From a checkpoint of a small image classifier: 5.69M parameters, 8700 steps.
Rows from block 5, named by matrix and row number. Each number is 128 + 32 x the weight over its row's rms, rounded and kept within 0 to 255. All counts start at 0. Numbers have three digits each. After the name is the row's rms in percent of the matrix's.
# proj: window attention output (model.blocks.5.attn.proj.weight, 128x128), inputs 0-127
proj.17 096:126133116136140139119131131116130127108118151130124108128119141120135107118116105133137125105136067125107158150102130094145128146129108126139137090085109114159174122077097125083147144120149167138103152108084105090131120110147124151167172126158154080158157136119143110097078111139152093139192058192067093067085101058145193142184157164089178194088161139200058143073084102056176125101203
proj.18 124:100102161172086087149097087107168092093100166094151164157088086102174181170149164085169098163090108127123148146095121127143145134142130151116136119098126135139120137110112105092142134128130152167092168090103094092086083166164168157150157097171164100108166165090172087120121086164151106169183085180083118078086125075125176136164153153112188172114098131181076123098144097076148102112181
proj.19 053:188155101082130187127168150155083143166167082172168111081181156105082120108108137157079159112149124115173117134121169141074164180151122159147093149174112100086156209155150089139075168105172090135108138109145121142096116167137165141097111114104140142137130148119160081102110113126164139153127137125139247134161150121103127099117093103156094129162043094145126091129177163123093114156153
proj.20 095:136139131079142152105150145166113159170160097133174126125165123152119135135109175145110127114132163105154114092159155133095104139112117114146092159172131102100097146149159130147103141101121107125128120131112139137099136168119167126122125117122127128146143127135158120114125137149155136139055190066194108199165178197098059095067111108185087061151102119050208115198169112201085121132055
proj.21 077:131078165193109146165115094053170093056070210108181182162082094077155191159169142082150078163095172151110086160175086177178151107134143155113176142108092155152117076111100102157161086153119156142107149112117122119146103077144106139136145135162144124138097156110114107134092110106094116152132121131121127121128095132162130184134087120107136134128193167142114164097077126122154167138137
proj.22 089:136159095155196127119132181135103159126148107163110090116156171133082114076145143172097170117169136174100105160133062133179149084126140158091167148087101162158148086098090129134169105178076171160084166089089104118093116160159186167109116081127164144192106156090164063063083091167150149172117125137126126138120101144160121178126104111098119128134197120129121171102072142124158144149130
proj.23 072:063101154137105074130089110120144102102095149084092138163075114159167169136141071112163111130096165164088132154142099129172134066117122155098168101097117163177096072123088126093175089145093162095154117150115151122154144080105099107151148142130092108119124095152083165126124157115079113088135118139111093116067074122156136173148186191078180137058180171126120151102089129124167152059126
proj.24 116:104118163182093087131096101079163082096086155124161141166096095116143142158177143097156107150101127145119139149134088109152118121115118120127143170097119106153123099108105123111149121139083141160104152108096097114116099128154128154156144110144152114140120168093125110109101102144130110162196073184077126066103072065181188167182143144070158182110161135194061157073094135067182158119192
proj.25 063:177114132163114192134132124116159087114128156100136138153103126100133113129095111121139128105116093147113166176111114130163148140137145138098158089088105157170136101107089113118157124128161185147092151097122101125081127186151197159128132079117166115189167133115187094053162111161212125147178082169091119090139143085083173090160125116132137168142128075182081069107127086086126060149181
proj.26 115:180140113088147174132161137146094154129147121130145139104133145099124159113096137136111147148125209154112067135173118205144158096148187172091162146124103180137116095141122082151140072164157128108149109148113152118163136082108096110140142162136106131124121109147102144141100140096090108106074188070189073191144160173103065114067129124175113064128124147078186141170135100183092134114073
proj.27 084:152182087109157167137153166158124157149156105155130108103154162122127134099107131165112168100136138155073085166140110131182152063156129150101182097065062168188119094058068121119190084165125208114124127127143126122154139093130100131139142133129126119137086124131084140124142132113090122118117121132117052130110096156180125192140144150090126135102190188119135176119043090142150175094115
proj.28 121:148151105113142142132144148160095160164168094139114124097160143123124143116119148153094160141136132107165150098141165112077094155104103099149099122164140105084107155155170168115082138101140097132135123136174135138151121104127109119120122145135121145073102131130100140184179131101105130129061183073186131189189160194123069126073091076164066070178125113062197136183137150192086136162069
proj.29 065:095081183158067082162092085076152059052087178077107161170098094158182083170133069087201073117077148109154140083168115174103101119103117115138090128153163126094132124089164098145099157123104082113151118140046142135146147117116099114116107139101113146165119125134103144084039142134102137118123134124122077132142131143141120122131102097122098124154143115135123108130095056129146106160133
proj.30 079:090089158160121084104109115129182117132107158092083125150085113185141131127140105109141104117119134148117148163099103118154136106142133136113177053112095132158120083103102136103153090145119173140090158098113105126100128126150134161152146098132159105173114134121132095072102110149139115153164086166085068089080071098163166174175195183077170166064144166163095172083070091102179168072164
proj.31 055:067105147164104126096071151166137115160137144101136117159097118176114182120100139146130132114095103155116152161086149110128154146165154152112129121133092130141087128176104138091129114132175159192077182067177056120102083143197145191141135088158190138075103189069102082173130076173128118178093143108146113157149120176128104129115142113133069106164109110086173139140174124165115123123084
proj.32 116:071100155172092076153085109089170080089088162108133122165096104107149141152164102105163099156114088122131160141115112092134122159118107120155124157109143104131121127129121119099130143122107137166090168085075086106100091168163155171158151094139169098162161178075172090076086089166155112174177084169082096074115101082147178136172148139104151178115139128188072136086114107081166131129184
proj.33 071:062076164204106052112073081098158103121082189084031168160080085143129114152159053080123079072105100136111139126086124114143155129117177138099129062101164123147164096108108160087143108127127130096162096155140135165171141116104135108122119162109107145091146082173124181175108170098144135078111140111130165136139137149098110120133158131137117123129074118093160130141160112164113123113102
proj.34 091:109138127116122113148143129147117145151141116116116134106133133136134124124125108128133140127126113154120119122088146110118151103119149149118120150149145149120128131165140118104117110144121097154092162092079091066075095188163193173200203076177167048173201149104193094113081096199209050150083159098156136160158141177121092122104100112155096093153126115073179116162157134166121124140069
proj.35 097:137163090093190159100137176195085199179187094147109102077151179140098109075066125180090177111157119118154154119131125109096127177124128093162093112137154081102143139124145160106101144117126110097140112137144143142137173117107137122114120131083113143112135086162130144161128153126149121096076150096153094163157119186172093181107113111120055096133151179077177192151108117171142196127086
proj.36 058:132141113191161117098125143113087154136130122152111112109113144109100062119108072148111148060160019153098181130067081078144144162116165103107117186093180095163131112181079105123140142135106125141151118158091141139166105118128107099139130172151106140064152142130139154170131136072131120124091168083179046171116103150163090133086177150142122083095129154091162145129152112156129182093108
proj.37 171:146180076094179135090157173176076178181183084175124103076182175157076108089087142174073182095166152128133087119169124155114132109138145128110123160146123148118109125158140143158117112125133117104148109148131151134139157116108125107125118143110105139103121099154119146157139153113126127103072171082177138178167157187103078110083099092166079080161111100071184117175152134184089116152074
proj.38 092:094163097138166084061107161144098172148148125185060096093155161167081065096121102162076160038182082110162196104115142111084095157102139082127077079158177107081153137134164157090084160101094086113146116150122139156117130158117162106126116125105112137096161108145160139149130140135159134102122134122135166125156153132088131089122132110146126125160072070113141076143204135140094088144117
proj.39 168:179176083050173167091192171185064189190189068187123101066192171164086103084088151171070179083163157163106079150137114150146142088148150153100179131118092168144111090129111141157147086155121152099149108150148150141148158114105122109111116146118104143127119096158120143140134150110118134100085153100154118160138140167132093134104124123133106099127148137088168135155115115163119141125090
proj.40 180:157181075082165160109165172175074175168176079170125101083176172146088105083095139176088177097159154174083086166137123150168167080161164172082175126101093182166130091109089116137171088170129163109150113150135147132162145100109108108115121156128106137122126101154109154140131144103111131100083165095165123170151156168107086111093110112161100087142129128077176123160132118167099124138081
proj.41 110:072105158177084090158067102075170072078072161083128130170094098094152141160177114097178089178106111109140181125138116107132106154118093100159102162119166103123125134128131130105120163097104120162100154101097097112103098152156145154156149105140158101127151168090154111100111099147132117167191084171093096080105100065147181137160150150110175167109128139188067146087111118075140118122192
proj.42 061:224118160114121181182181093141146135126142109091143191123151087105191150170095178106149109160086088096142177160082132070132125161133083129145099128095131115132168141059111132058138166111106151087142105147177156193092175151097157113084072115056108154138101088169176128127202163148124194097145130132128155120149126123133136152134116099102114139155092117142110125148144154125137123150150
proj.43 078:097132119094120130168126128143136121140132121108133136149124134126146201117116128136137140179093118088167136096150135126094091167088096095169088092147157094087133170120164141114099165088112094069149099146189163166127200115086123112076090141071101153151081063186092139119182176120099172079104121129118139136133093164186116199144083117090090130142193163102146152120046149148170160139101
proj.44 076:174111134127091183139153099099118096106110149121147139142108110106141141154148159101131108123110172172091078161180126176168179079196137183085169198058085165150113110128104059179168094188174149135143118146113133126126116137120133112119115139150113126150154138118148137104126126118144138135170102164108129095104142080072162072152154154145181150101070102164086072110202104087112070110163
proj.45 071:065136104128152066130101136141099154131132112132026096102130145165108052113129031144106142118154094158103145118121143107123155123181132155136123120131109109137138168137123113081136133144097119154100156096090090077088101169167148164193194088179159066140181138112142127132113101171185056138111137126135089132125134143110123099132188166145134119104084126087157106161197103148114127077093
proj.46 101:097163081091148084111147157165093154168162085148086109105139178193101087085108058163105158090164072150094159131055132092131119129131145141118144051136119124146207129094120132051134111152108125135102154098101101090113115150148144167188181112133156073152178128128147116144108112163164075123143096165091134094092129103116154105167176178130148165086099148134114116114170132103145132074132
proj.47 098:120129109132162102066131160140117137165139107156119096118152153173093095093112116158099131080177153154121153143121152137127126116128132130095161118160120144132103114161123140157126125135155144101164096162137161159180157065096079097096100174091092166122104102157072164129122161077079154096183091161092075088076111062109171109160184178127192165077103163188081138090138091082140121075184
proj.48 148:103103157163099090153105102099173089101095156104148133166102102121152136150144114102164092166109099125127109145096108119134129135126126126122132134109121124139147128110111108108132138119124159152100150101114104114094107157152157155141141098148157115160138156101169090082103104151152119161194070180073118067084079063167190161181166171084183190088139159198061168069103124066176149097196
proj.49 102:068104150165125061135068124116163110084109155133155107150115119151145123133141129117160102146139088143120128158090103116146141134145137133105139157096118141145135127116102123133144133131119160169094165088077084097096086144169166173158163096158169093140176170084171104121088095161154086159175070180073155061109079091158182161186108133078144188127144124176077156079122165083184147138174
proj.50 092:173128129144115187133142105116118125121119136112146138135115116072131176147123136118108130146098130129127093126156151155139137120139133127121134158102130140139090145150123129162139140129190130181080176079139076062084077164177154183190193068194181067130160182076135078137139078174172063175134132134129071134096089118174123170121163169107154121077111194134123176115115097119145155082135
proj.51 056:097175132053137133084137132163103181158152080164155107094170117170117102143131187124115153104145101114138135091144109099097126161122114111134103183145168112113060157190148110139101170122128091166095151108105105099093096187150179149145153102151152089129211170089191106083090094143188108174105154097149053156093144150129099124108133150143137098099099164110145124142122038144133137107110
proj.52 075:058149130203134103113066140129121166137112126123067090133123137113113077129149055133146138144143088164104159150109111075116165133179158152134105127106120124146156121123106095096129109158100124132110138108133113119081125174136165157144141057128152098141131138124158105106102128191195126137077159092157200166160155182106091089105103107149068094150143077074177089178153198175104103152085
proj.53 059:077100146125130099111106124135161124150105147105138109160095122155133179123143082124134104124105121130124139145092134131134131137129140148131154132121098132132077128181125131107140102140156124155105154102203099103103109112156151157151149097146156128106099141112124096154168110151137115141171079166087142094078039095182171202169185178062168169079166162163095228062126145104167194073173
proj.54 071:071120141104153102151093129147149154104145151101135129157108135185186133121095126135160118144096164140114157132136125117144085092090117108114137036156116138158095088088107177111147119137108163117139119133081138123123154153121164122134134118105112108163195125136171146098046133131165117124093183090165104178120098164185082185083135132099091079109200182099157194151046121162152197121106
proj.55 074:104169102103140153090127161162087154155155088154098088119151151168097092108132148156112157085149112100150164088137139087108093140090099100157094080148167103103140143108150136093106154093096103143117139117068124122105107149134137139144141117135139107118144154105131106106079116145101118150070187074183099188152167185090064090076114110159092070154075100057192081169146118180090088134066
proj.56 088:094124123149125152119110139124125121131133115136149129142122136077126153125131172139133119125130145106146124084155169126076100130109108101128110135191129098092156164135164130134083159109144096098143105139106144124095159189106169119125130091117113126176166100153171124096104164167176113104069192069189159190150172192119064088070100089158089067164108099067186084184157130194091103155072
proj.57 062:129124126154120132147123119109129122120129119143154127106148131057104099132147128117130116162150115108144100120136137145093152174150168131122110171145124122097150166147153104157099142127159115173073169082113090115064083231171204174124125077141178134183171186079240068084132084164215134193142126126132152121170134115145138114123096087154104132166137115147113152144143146119098125174145
proj.58 129:118141108137153098119107143136113146119137135159098098110131146138109080108133115144109145110165054105161192102053145061101111152105098091153104081118166099097155159084156177085098175102127121177083176085106078099105085152183158170143149103154174108118160172078160094123124074163134112174173086178088135082106126084108181114163146147126164168114117113172082118092147118080130094117168
proj.59 064:071097166138102069130111102105179101106086145096091148165109109157157145141126066103166088134105157155089110164134129139163133082147127155104185113105103163174090094112095121118169087145120174104154107156129145150153156080107091111109109156112097144140085098156108162124122152096082151111153110142110085109072086107167143165147168184075179148061205161146109186108075120105163168079163
proj.60 108:118095160170096122157130076083179102088079180097136152164098085153166130172154133077168090132104149161097095170157077173162160101162158161107165115077091151166129092110094082157161100162090161100147107148104148164136160133105125106091088141090109164186110106152131137088093147112137174112172085169086156086129124089109172107162115120115140172139141076176077097083130129081134097151174
proj.61 114:126133124094148138121140144172108158155159108131157116107144141158129134115091120145115139140130161148114088142158145161134155118154166156100134162134104142145101128147118092148137119149157126093167084171076173175129169139081138086086081146082083167178128090170144156082084169111144167095078182073185142186169152173102074100073085083165080071170148103077182121173150132181089118165084
proj.62 198:131176080128184125077139176172082180165169089177106074087168179170077073080101095178087172073185082153096154164088097089160142124144138132121153131093125132170143094118084125100159113145102165099170088171150166169176151088091094086089089173102087169091105098163105180165135167080104161089115142111143124140142144134118114116114129120145119112135121119115141128144158120141112135132114
proj.63 111:110109157139121118143107122144137137143138126114114143131120103127138145143126121122133120155110162124148117125149153138109126130137124139127122117145108123109135137113142122144107130129129135103166090169120161174151157122094116093090084154088090174148107099162127163112117166093131169094075190066189111186184188177080073081068083067185068068191128084075184088193138117190069095182070
proj.64 054:112121120187158106170080115124146128097128148150046151120139125112132122120183076126126116161140129093144167159159145106117123155169078114172107164103145093116098149068139154111117158093131134084149091153125156159059174225091199113125108083109099135161122069185191123105172176154156143093121137118127106135095081131167121164137184162075174127088151142117145145124071091137155121080119
proj.65 063:155117168092100143181130080103124101103116117071226184130117082109169149171135196087178110201081217171121151142167076184159125104122111158119172166116095172146115090093107108162155110147100161138129126118141130094160123106125092137115137132157134140145124131124087117106121118121088137133112163100160070174126129138153089136098115126133113089114200186113149168141062070145128135133106
proj.66 120:148100173105082173152140082084147100102089137105163167165109084052159149175172174080166088160093156095157122095160159123094114139106096113155093176167145106092069150162170134176096149112162088177080173081129081089120075125178128172158161099180175104133123186074118088122136077150113106190151112141114122113120113106141143151138105125109146144134165137157102144112087154109145136140157
proj.67 098:092072178179101093162073084092194075101077176085127143187074081101181155168162133077167079152090085097154100111084120121103135172123132137160095143135129095105172174150147102112102155113120111121140113140132134153085136179120168113094101104110116149134155131128176129118153137146166147134172086167092162083116111086123173126157135134109156168123069095170082112101182151091130096133175
proj.68 087:122175086108161148110123158155098163163160108161172108099151160089109139100095169159083162101156089089150120080150177109083122153127119117160061146147142097087143190141168130124097161116154050108135119135125133129113151156119156127146141107123124112117163105152160134130119144142160104102074174083170174171161159195111077112089090094153092083175103090062187097168138142180086103150066
proj.69 099:102130118123135087103131140138135136147119114121071118129129137194130123114140099136121125090137139177074150181124087121193161071152137172092183064071098164194125077096068116093192083166083181128119143112109114097142132099135106145164166130137140098130126125125100121107101119123103098125148102155096082101061106111140146146160193198098175155065149166139109145092088096101152147056145
proj.70 124:116097153165125103136109105090172097109088158116135130168098113129139125137157118103152093122122128141110109153118110148155153122146146148110150131107102140156152112100097100154155122144124162122119126126101131131115135151124142130120123117124131128176132128130151122073100127141147141132208059195066139060074102047133200134190162175090198195093124132214048125074126132057166119096204
proj.71 048:205152110056104177060152142159055123154152114183184151090168116137074099136146160131072169046102139133134130102148111113101124117112116105150117195152167098112086156184135166100104147127122074142122138116095110075117100074128110143152164122168131093077089148098069088159062110145102079124100176094164137159102133139107086115092114136128128080098118108114131093122138105139103125118106
proj.72 248:151164086083171146102155172169090171167167091167134100088166171138093117084105132171088167107162158173082086169157117151166167092167160168092163156105089166168119098123086104149168092170128153102160100158135157146163154093100102100108109161113096151124113097158102164140132156093101143093082171087170119172157154172109082111088102101160092084152134118082176121167127126171098118150082
proj.73 077:135106158146109138163123109101176115111120177108126179143114090086164181166166128106138102171105121105131171142153182096138073146107068098179105114130145077145048134128109168122139156110189149158109159096110087072096102151158153161194188097168157043126194164089151101173119092189170057168142122144125128116108142104126145126132147147149169137093106167150103127128168123104130125103146
proj.74 075:187096144091086132170164075117097116118128143101167188103118097123165152167078130090135124170079159109145114107148163145103129128079136117119129105179139130110061152195154122152102150099139102115139113145153134157186129045120071105089105187131116175053092114141078168209174142063058137100150089154094115094132101108140159152163140133108137167121124127153100152101099119109160158128145
proj.75 080:133140125104123142106126125118124105102100122123142099145107138124119127101157121123144134104142140114127132131118126117152119129116103119129136126101160102147133119100101122150148136114128149126119143120093128106116122136133138137167166117135135071188178126116155118064104121130144095121200070186067132066063092045128187151187180188090209190068113147215049129067118113059154128082199
proj.76 066:060096151135114039114069114108148114105101186147115135147108107105137131149170116104128108102160096173090118133150088125131114119158212108091140181075115114152000076222099166161125091186146147176103154109107089126131076117172129152118123122179158126145130177080109105097137086127108135175121125120134073125162127140145125140121104098141126123143158122131135166123117149130127139173136
proj.77 072:113131131117116127120118124128122124129113137095102143147105117163146175130125110128129131099095182165079128157131100139192138053129128159101185065095096171188119065119078132098186076157114160076165095162141168124172169052085078096146151162128090106090113070178057177163113179095084104070107136122127124142087115148119113141127164175103151126075124152096147129109115117143141137069114
proj.78 081:110117112142134136129149128130139125115129146113105118131105140153147109114093095126142131110118073140092149158098128101154131122134129118140149080092112130162178109094097123081152121146168160103139119136068135130138155127116140119131127136113117124127155103149146137110069148119154125104193058197058081053096089066144192151192153152081168199100146133204057140059079093059170119113198
proj.79 106:157158100086168146087165171178105167194165090157097098103162168172083122085104149171080164110162187143125104151150130157147137100144132144117161087128086144142111097103117133157142098142144150096146108147151154164141173103103109112104101144086105157140088087164101143108142162105104155101072175081171104185154149190115072129087118110155090080141142137070190128177101104191105124131068
proj.80 153:084132110136143089106113144146121142151142124135126119122124147159113147108118096147107150118124068130127153145062136084131116152145106127154130094126120107132161143118122126082130143126150138172077176077123078082104088138176145179187184094171176079115153166087130086156128082176150075159164079174080111082079095095163174164173172178086161174075134167159090152090121127086186164084163
proj.81 077:094060193180062077122086083066167041089067179081163152196068088100145142181164140068177046143112106116152176102084150092101108140055139107137100134161175091108157127134150116098092140104130094139132127140113128136119111129135136120128127130120126133158162141117163145145117118120151122134166096158114145098152121083109169105141121110133129151147116096165092124106166147089129119164158
proj.82 108:087077159157094107123092120106162095107103170098164119168109110141138134143150143114150083130107061084175187090106142088087079187085096077173072118153173069086148171126163153123082183088128092152127132130164122149149102114135124124072089138135129162088118152107125136173153121116109174149187094169096166085129126069112175120159109118121145163143109110181072122111164143081133107159181
proj.83 157:128125129136119146123131120109143120112106140124152127145124122131129139130143123120133119129122101140111165141100121109150127114125125132120146096108130129150151109095105112097146120137108145147101158097104098086106107145154139159166173094160160083153155150098138099090093099163151087151193068187067106067056096064141185144188183194084201190067126156192063128067111097060171135074191
proj.84 090:091123146153104137155104114122153128089132151114190140129111102088150138156110181112164119184125053078156181101084140074123091139088101076165095152098184075123105137135135150091119163081137139133097136110101110158084132198139178152104109087096152123167164142118187102068127123179205162147166097154102134091133112103175160140159097102100134164140183125172086138101092133095167152159170
proj.85 061:112180076101170084110089167150070152137150124171150072085129184161098101061131097169115156145183118098163131112138128164073099117135100081127110127130151137082162166123163190151070176094108101082150095154101170162162160079090087092135116140098095149114083091166090138144129171084089136089121123124115141136098141140061119088131144157138164125107102109120139070089126173129081072111119
proj.86 047:168090161132088099090129086060148063122084153134062159148119087133108104162134161093147090092132147073142155163117153167136093120153131143124130010136126118130197126055127124099144124097151142054142098153118141172134185106089115110119094156049113126134100068175081145143167156120082166086136119129118088102117135092120133142148155150139186144108084166148109119136141139111115131094136
proj.87 063:190152124063159192085171143162100152169150117170101119109166141120097181099098132146083136128148134075176163125165113115098088182089102073195099112135159075087131131099153159138092157088075085120109152106170137104083142116122136139149154111159137098103105109137148084166119122126086100131088142113140202159149117190148103176109057099124088110158114154083166138133126187157132126169095
proj.88 060:193137109050135154107170152145098128143160105172180123095173156179095113101105115149108135097145179101142109088211155159120097138102127100155087156154157096117139153142136100176115154118167092088173085175101166161169137080089079081097096174099094155112117108154100176125091162085077141108121145110146116135135159113060116069109115116156135119147087078132130076142158135135087059129126
proj.89 110:127093164163094122148127086104179121116104148073115173142099083169183123175124106091164103146098112086170140061111181102076106166088096090164051105178167095075146201167180151124079180106172052148126139128190124103133099112143099123144155138166127108074134144116124145196176115114127094143154119139122174121099124095119147113132159161118168134103085130143112135129162155110127134093146
proj.90 081:227146130094110213112192118118110117145138110124176139142132120120146159143073172130124144098083194111148056095207167192092107124100103128145093175197141110088062166160164124203102140131160058105162099160142155150134147106101109102101099166105098154092113111148104153171136155116114145095132123136129144112159129122101143088127106111163114130157086086134119096120172132110126100156125
proj.91 137:139153108137136160140123144121117130145136126140162121126133143067125175113130134143108146168123121081169111091137174140080111160102119099165083175166164097086126177170166140151083158088176065166096165090153092105115085117164128166156149099149162110096131167091110102158167093150114104156084176082170154172174159176113082122088085081152075085175098121080176106176150168173100115163076
proj.92 061:070056170174096059135054114075176032064087217100084136189076097109155161160147072112166062137088095119130168122135117112131107140123134111148109091142140100138204122094127069059132127108107131135111129113098128142113136141132131134107105128102136161145112137125164092099103129127109146146159098154108089110121113089152154135145136130104141152116138111179089141094106131098161137133173
proj.93 083:152096151137077194098157117087117085120107143078131154161117107159117129157129172116122096050083180116154107097176141165119093129084126104134122081174154142102095129146159140104112123095122120118162113160148149148190125076112090090094094194124096163101125123136098184172133139081097156111148127138131132114155180098049144068122112105188131129160086081152112082148189071112082071147138
proj.94 117:166183060084179181089163187184073178181201094182127102068186177119076132078080127192061193084161121139119119116130161129128133133143106138146125126138128121118140152119139146121131137135170107119140121136155136113129134133117135120130136130142114123121129113138116136153159133132135115107070177084170098178133146185138074140091128124146101079127124166064185139159127098176112149118066
proj.95 063:122117178126087173106142097064098086100092138112180138141123083095119133174167188096151098117128110164132160107165086097142139100087138117110144194123185143128065092208129121186135120142093107156111138120091126099098102177140161139131146108156142108214175163102194117073091115141189122150141129134143185130157173123105132097118079085154114125168100096129115088155145176125107098187133
proj.96 100:094086169214091121186074088064172090060082203077141154173053086090173146171156129085174090173081073105146142109118121101116121175104123111161100128129155094115143153142139123096112145101099122103135112139132137166087152188113180117101093097086119147152137112144180118105145145162180159117147105146112184098127110112156152146144126118093138152136127096150099120104140168104157142143153
proj.97 077:155132128066139142069168142153111135137148105144178098113165132168103109126098155138116136074160138115150185119120154102123096151095079106171111143156145110116070127165138113147115163117185113163098157105134098105144089114158110146132140133145155125111137168087097118112095089143119117166197083175088086078096116046137183136166156143112163175095117157204057125112113069065174159120196
proj.98 104:148098166157100114131094120116130100104117144111154131152119108110132126145137129115141092140126178137118088151156118154153138090139135158100158162135109164154061110154107104171151105130143161176090161093102087099093084157166166164145149082172167096159149177084137094076103086174158114181178083169091129085074097077129173131168170180093195172074128155178078136086130121080163123086181
proj.99 109:104103155137102106170107106092148092090096174100117167160074109139156141150146125103170106147094151155104101163143068161164141107150161145094183118115100180158108078131091115139157088141073176115133122132113130138136143127116128121104106130124123151123108120136114122106099136124110154122181069186072135073097094070162183160177162161079160187090137141193064148071106138064186143113195
proj.100 100:110094153173106111130112105097169088100091175093086138174079104131148146144140072102157110124095129173081095177139090154192149087153155153087195101076089167181172070075071077118185085174105184116146113142121136163149138126120109118090093149095114167148105116135111144092110139104105176118174095159092135087117110084144170143161119120108141170142144116174082128089111138086144116150172
proj.101 048:088100181119128081170115082104204143101117185100131189139117090189200122167131104074185073127113170113139132114134145125135088050110121104128167058162124158127131081085154197124134077134131130102137112143110161147131170117106112116137130156112111099131124100166144132170135148094126130101106135120128081145124101156173108161136189157099127124077193157107143192106079094149154175088103
proj.102 083:237154103078139198152182156158099124165156070156198143108184147024075174122153226158104155174143185111118110127166102141151123107113130123110131103117114143142093086090122173143146117126083140129113143105082109113117142150134142153148141116126153101160155136113193106117091115150165114144096150109142085154156149167101107099117106106181102110152178117103153143139123120146107102144096
proj.103 082:132094175129077152151122097070121082087089136107133161148125101087140130164177174097176091133106143112140132089199155121115126124087102101129104223141139127110015134194149146202112153117188103127151108158112140158157118114117111096069080175108107177129127140123116157088094129102102179140166112141128151104133118081137152126125082101131156141148156131178078137122095156094145132165180
proj.104 061:131124097132155138173110163148125151089157173128255111136094167098139176098107121161143118143112126164101121148150137107156142128128124140118111187102110111156083138121094098097160143134124155175075181081174090129106097108181121162112114120141173164085067167087133086185199083134125155177115133119143186143155144127104118110112089089151119113184075089118146123138207174135127147151105
proj.105 186:095100158168099099167092100095160105085098166094136147158090099110168143159149130100169100167103108099159159100095143117098114155111113111148101090137151112094132154121162130092096159103141108164077174076095083092082096162170164178165167088151176088134163165085163080117102084178154091167172081169083130081101108090129174135172149155108168172107115139173084129092135111085155126103170
proj.106 062:136108146097087113115146106118140087106131113125194153132132088129139139179141170101156111121109170167092122116174104179152131066160156149076177151150114165139131086140123065141145099164124134132140115141110136109200119060115064117148145180128118105106146120127058152138085125112092108120190091167100088090104146052114174084148150140146165163101095134189063127097135089064142133129199
proj.107 074:099097169115102105131116089101192105086093190091137137152073080101174163169137108086162098130096143159095127145151096119163141090136139138106146127101142144169085095159095112146161101156112139113131120137200141119121142115113130122163157127137119085126162106149127141143183148121136101116177094169084146088076091078167163161168168178095189170065151181178073146082113115085177150089184
proj.108 072:076141129151172100148073126134127185123121125136075121091121141155136055111148100129134129130170112114146138111095116119097129107146144118093117126110136137107156129107151142095102122109123102142101142105109116093073108175142184147182180101172148078093190144119190102145125118144158083139076173079164179181146156181100080112095121108153099080162118107071197109176153205189079096129075
proj.109 064:119154116138132104138127111166139145202140066130132127115171126041129248127154126128091141196122099114144159122075189084093121170142051108168105161126141102095195184106164160112093188093163106138110146106143115111073133140135146157166147061132145108156098118131145088114110128147129110142083147099140165154149118179144095156110126110114087110146137130071175147129138159168099132145096
proj.110 124:142114130149139125125121130127145125121137141130115126125143126126128100128118126129125120111129148109152103125174150141109132139136122124138092174137125113108128150112146115186111154116156107085189069196146187196182174097078098059044044197074066214103085090169100188136154178059091204087134136122143173131147148124114131111110082095143128123162107089144120105142142146124113098166141
proj.111 116:087079184183098077158092079087190099076077168080148156163071087129180139175159135074196076168101106132119117150107088124152135119123137121119151141085119133162132108115094111105150124135108168151095157098105104118111106134155140156141142101136160114140129155102137104093088100150124128163182084171083141083107106077158174145171132136090151174111140131183072122094115161077182141135180
proj.112 128:152171079069174170120155164159100165162168098168163102097163174118102146084088120169091171134154151126117074118187138162115132113132137136133127171147115128127095138161131092163128121130147108110147114141189143136158143094116092117128128137126112138090097103154087148169173149102104129103069186071176145184154154188139069135081084095140092076157136143066185123168110164189111144155068
proj.113 086:172106161154090158187150092098173084116122129075141185173117086102172166168105142099163092128068127110127106119079142123129110137118089152150115099149102135127214148051136090099131146120103137101161100165151157168166169085104089089081089161082097170154081099160095173139141158095105166102115143111148189139165143150104114107103079083144111115168115078111142111157147178146122096175118
proj.114 064:114148085182166139160098168144161158140148132130098102121112172142135112080118082176111149150148071097141077119095167101105139173143120131156090151114124071111189200109143142117109163093151118124120139112144115146060153195137178148138119067124147131143111119135170120110169133179174133127073166100150204161143116201145094144113131120108097103138121116063193103170131189176155129119061
proj.115 090:202099143132106179156157099103137106101132181110123183130100100014150188165117148103124117158108123121135114141116141125137152157153108144150124122103136109125182159075128092112131156115126134156132140125219114113155108101147096132130133119158136119080104152108081127163185111120104128140101167106156186154140188150066101071097101115163123098154106088101160043161160165154076062146093
proj.116 109:073125136171118089116098119110155111128099141105132127165099119114148169131150112124143117118113122154098155167115101101166143091141140144102167152105120152160084091170098134136165100146116165143097154098055105092092101184150188160170169094162158078170201148105183109081077108160189086138141106150097053103097086119171147169156164159086148157094176165139112164097088073108158173093141
proj.117 108:187164109085130202163175138143109133139161108136205148107156135086141149127081200140115153145113114090137131126132107117143093151093094097162119082101155114136147127070118169130140155087064152085170087171113175168161175080085077080095088174083084173125071090170085166127131175080070161090115137116133124135148135150144120151120097105119103123162158124120141128141051126148133141153117
proj.118 103:165155104083158149109150155166087161167168085152126126092175145099104130111125180156093147112156142084170158073132168106079095136102097098154080121182174104083110168166180162135084154088148072155107152103115108094094090162145162154173170103164151075109189159101163104127125104150143083155097168093160085162106143159130090136100161158142140091101106179092163130151129090160109144082082
proj.119 068:170135118067122154119179153119107111118118095123170096131143154089118184100143191153137136170131099146096117147076087095183123097103106123114184158067145153176185082077067122130173114125095193163071169077133082089093091142169138178164162085162172095127116177080152062139177086180121106174130122123131148125149117119129131124128095103122130126154158081141119122111106177127131099163132
proj.120 138:143140125106143157113140143156103159148149103143140116116151134121114111124116160141120142122135171130126105133165137146133143116136124145125128147133125135130116128125126110153132126133123130112145105146112150151125140151107134107108103140105107149141134118141143142123132146125133157119059204055200120199175181196089057086056085079189073054188112096053199084195156128201072095170053
proj.121 112:108101156170097105135090108093178074103091167083169120188078108101145171144157136108156089148103127151115121156110109143156146121140145149093147153093129140153145113114105092144152121133129164147116137115102112106124116145145129144141147109142143099168161147108141118068110111153149116147194074187075108068085108057133192126175160168106188186088135131199061127078114116057168116102195
proj.122 096:142132142116115118121113117136120129141136102136141153137153111086123165146147151117119114123128134111154147103113157096095103144112083115155102147164160103100120165152161155112095165087131098142131132129166127112130109121130126131153151118153131114084134142120111130186164122124117100130053204058195090203156139200155048151068113112155087060151127173047211149179121111202100167124047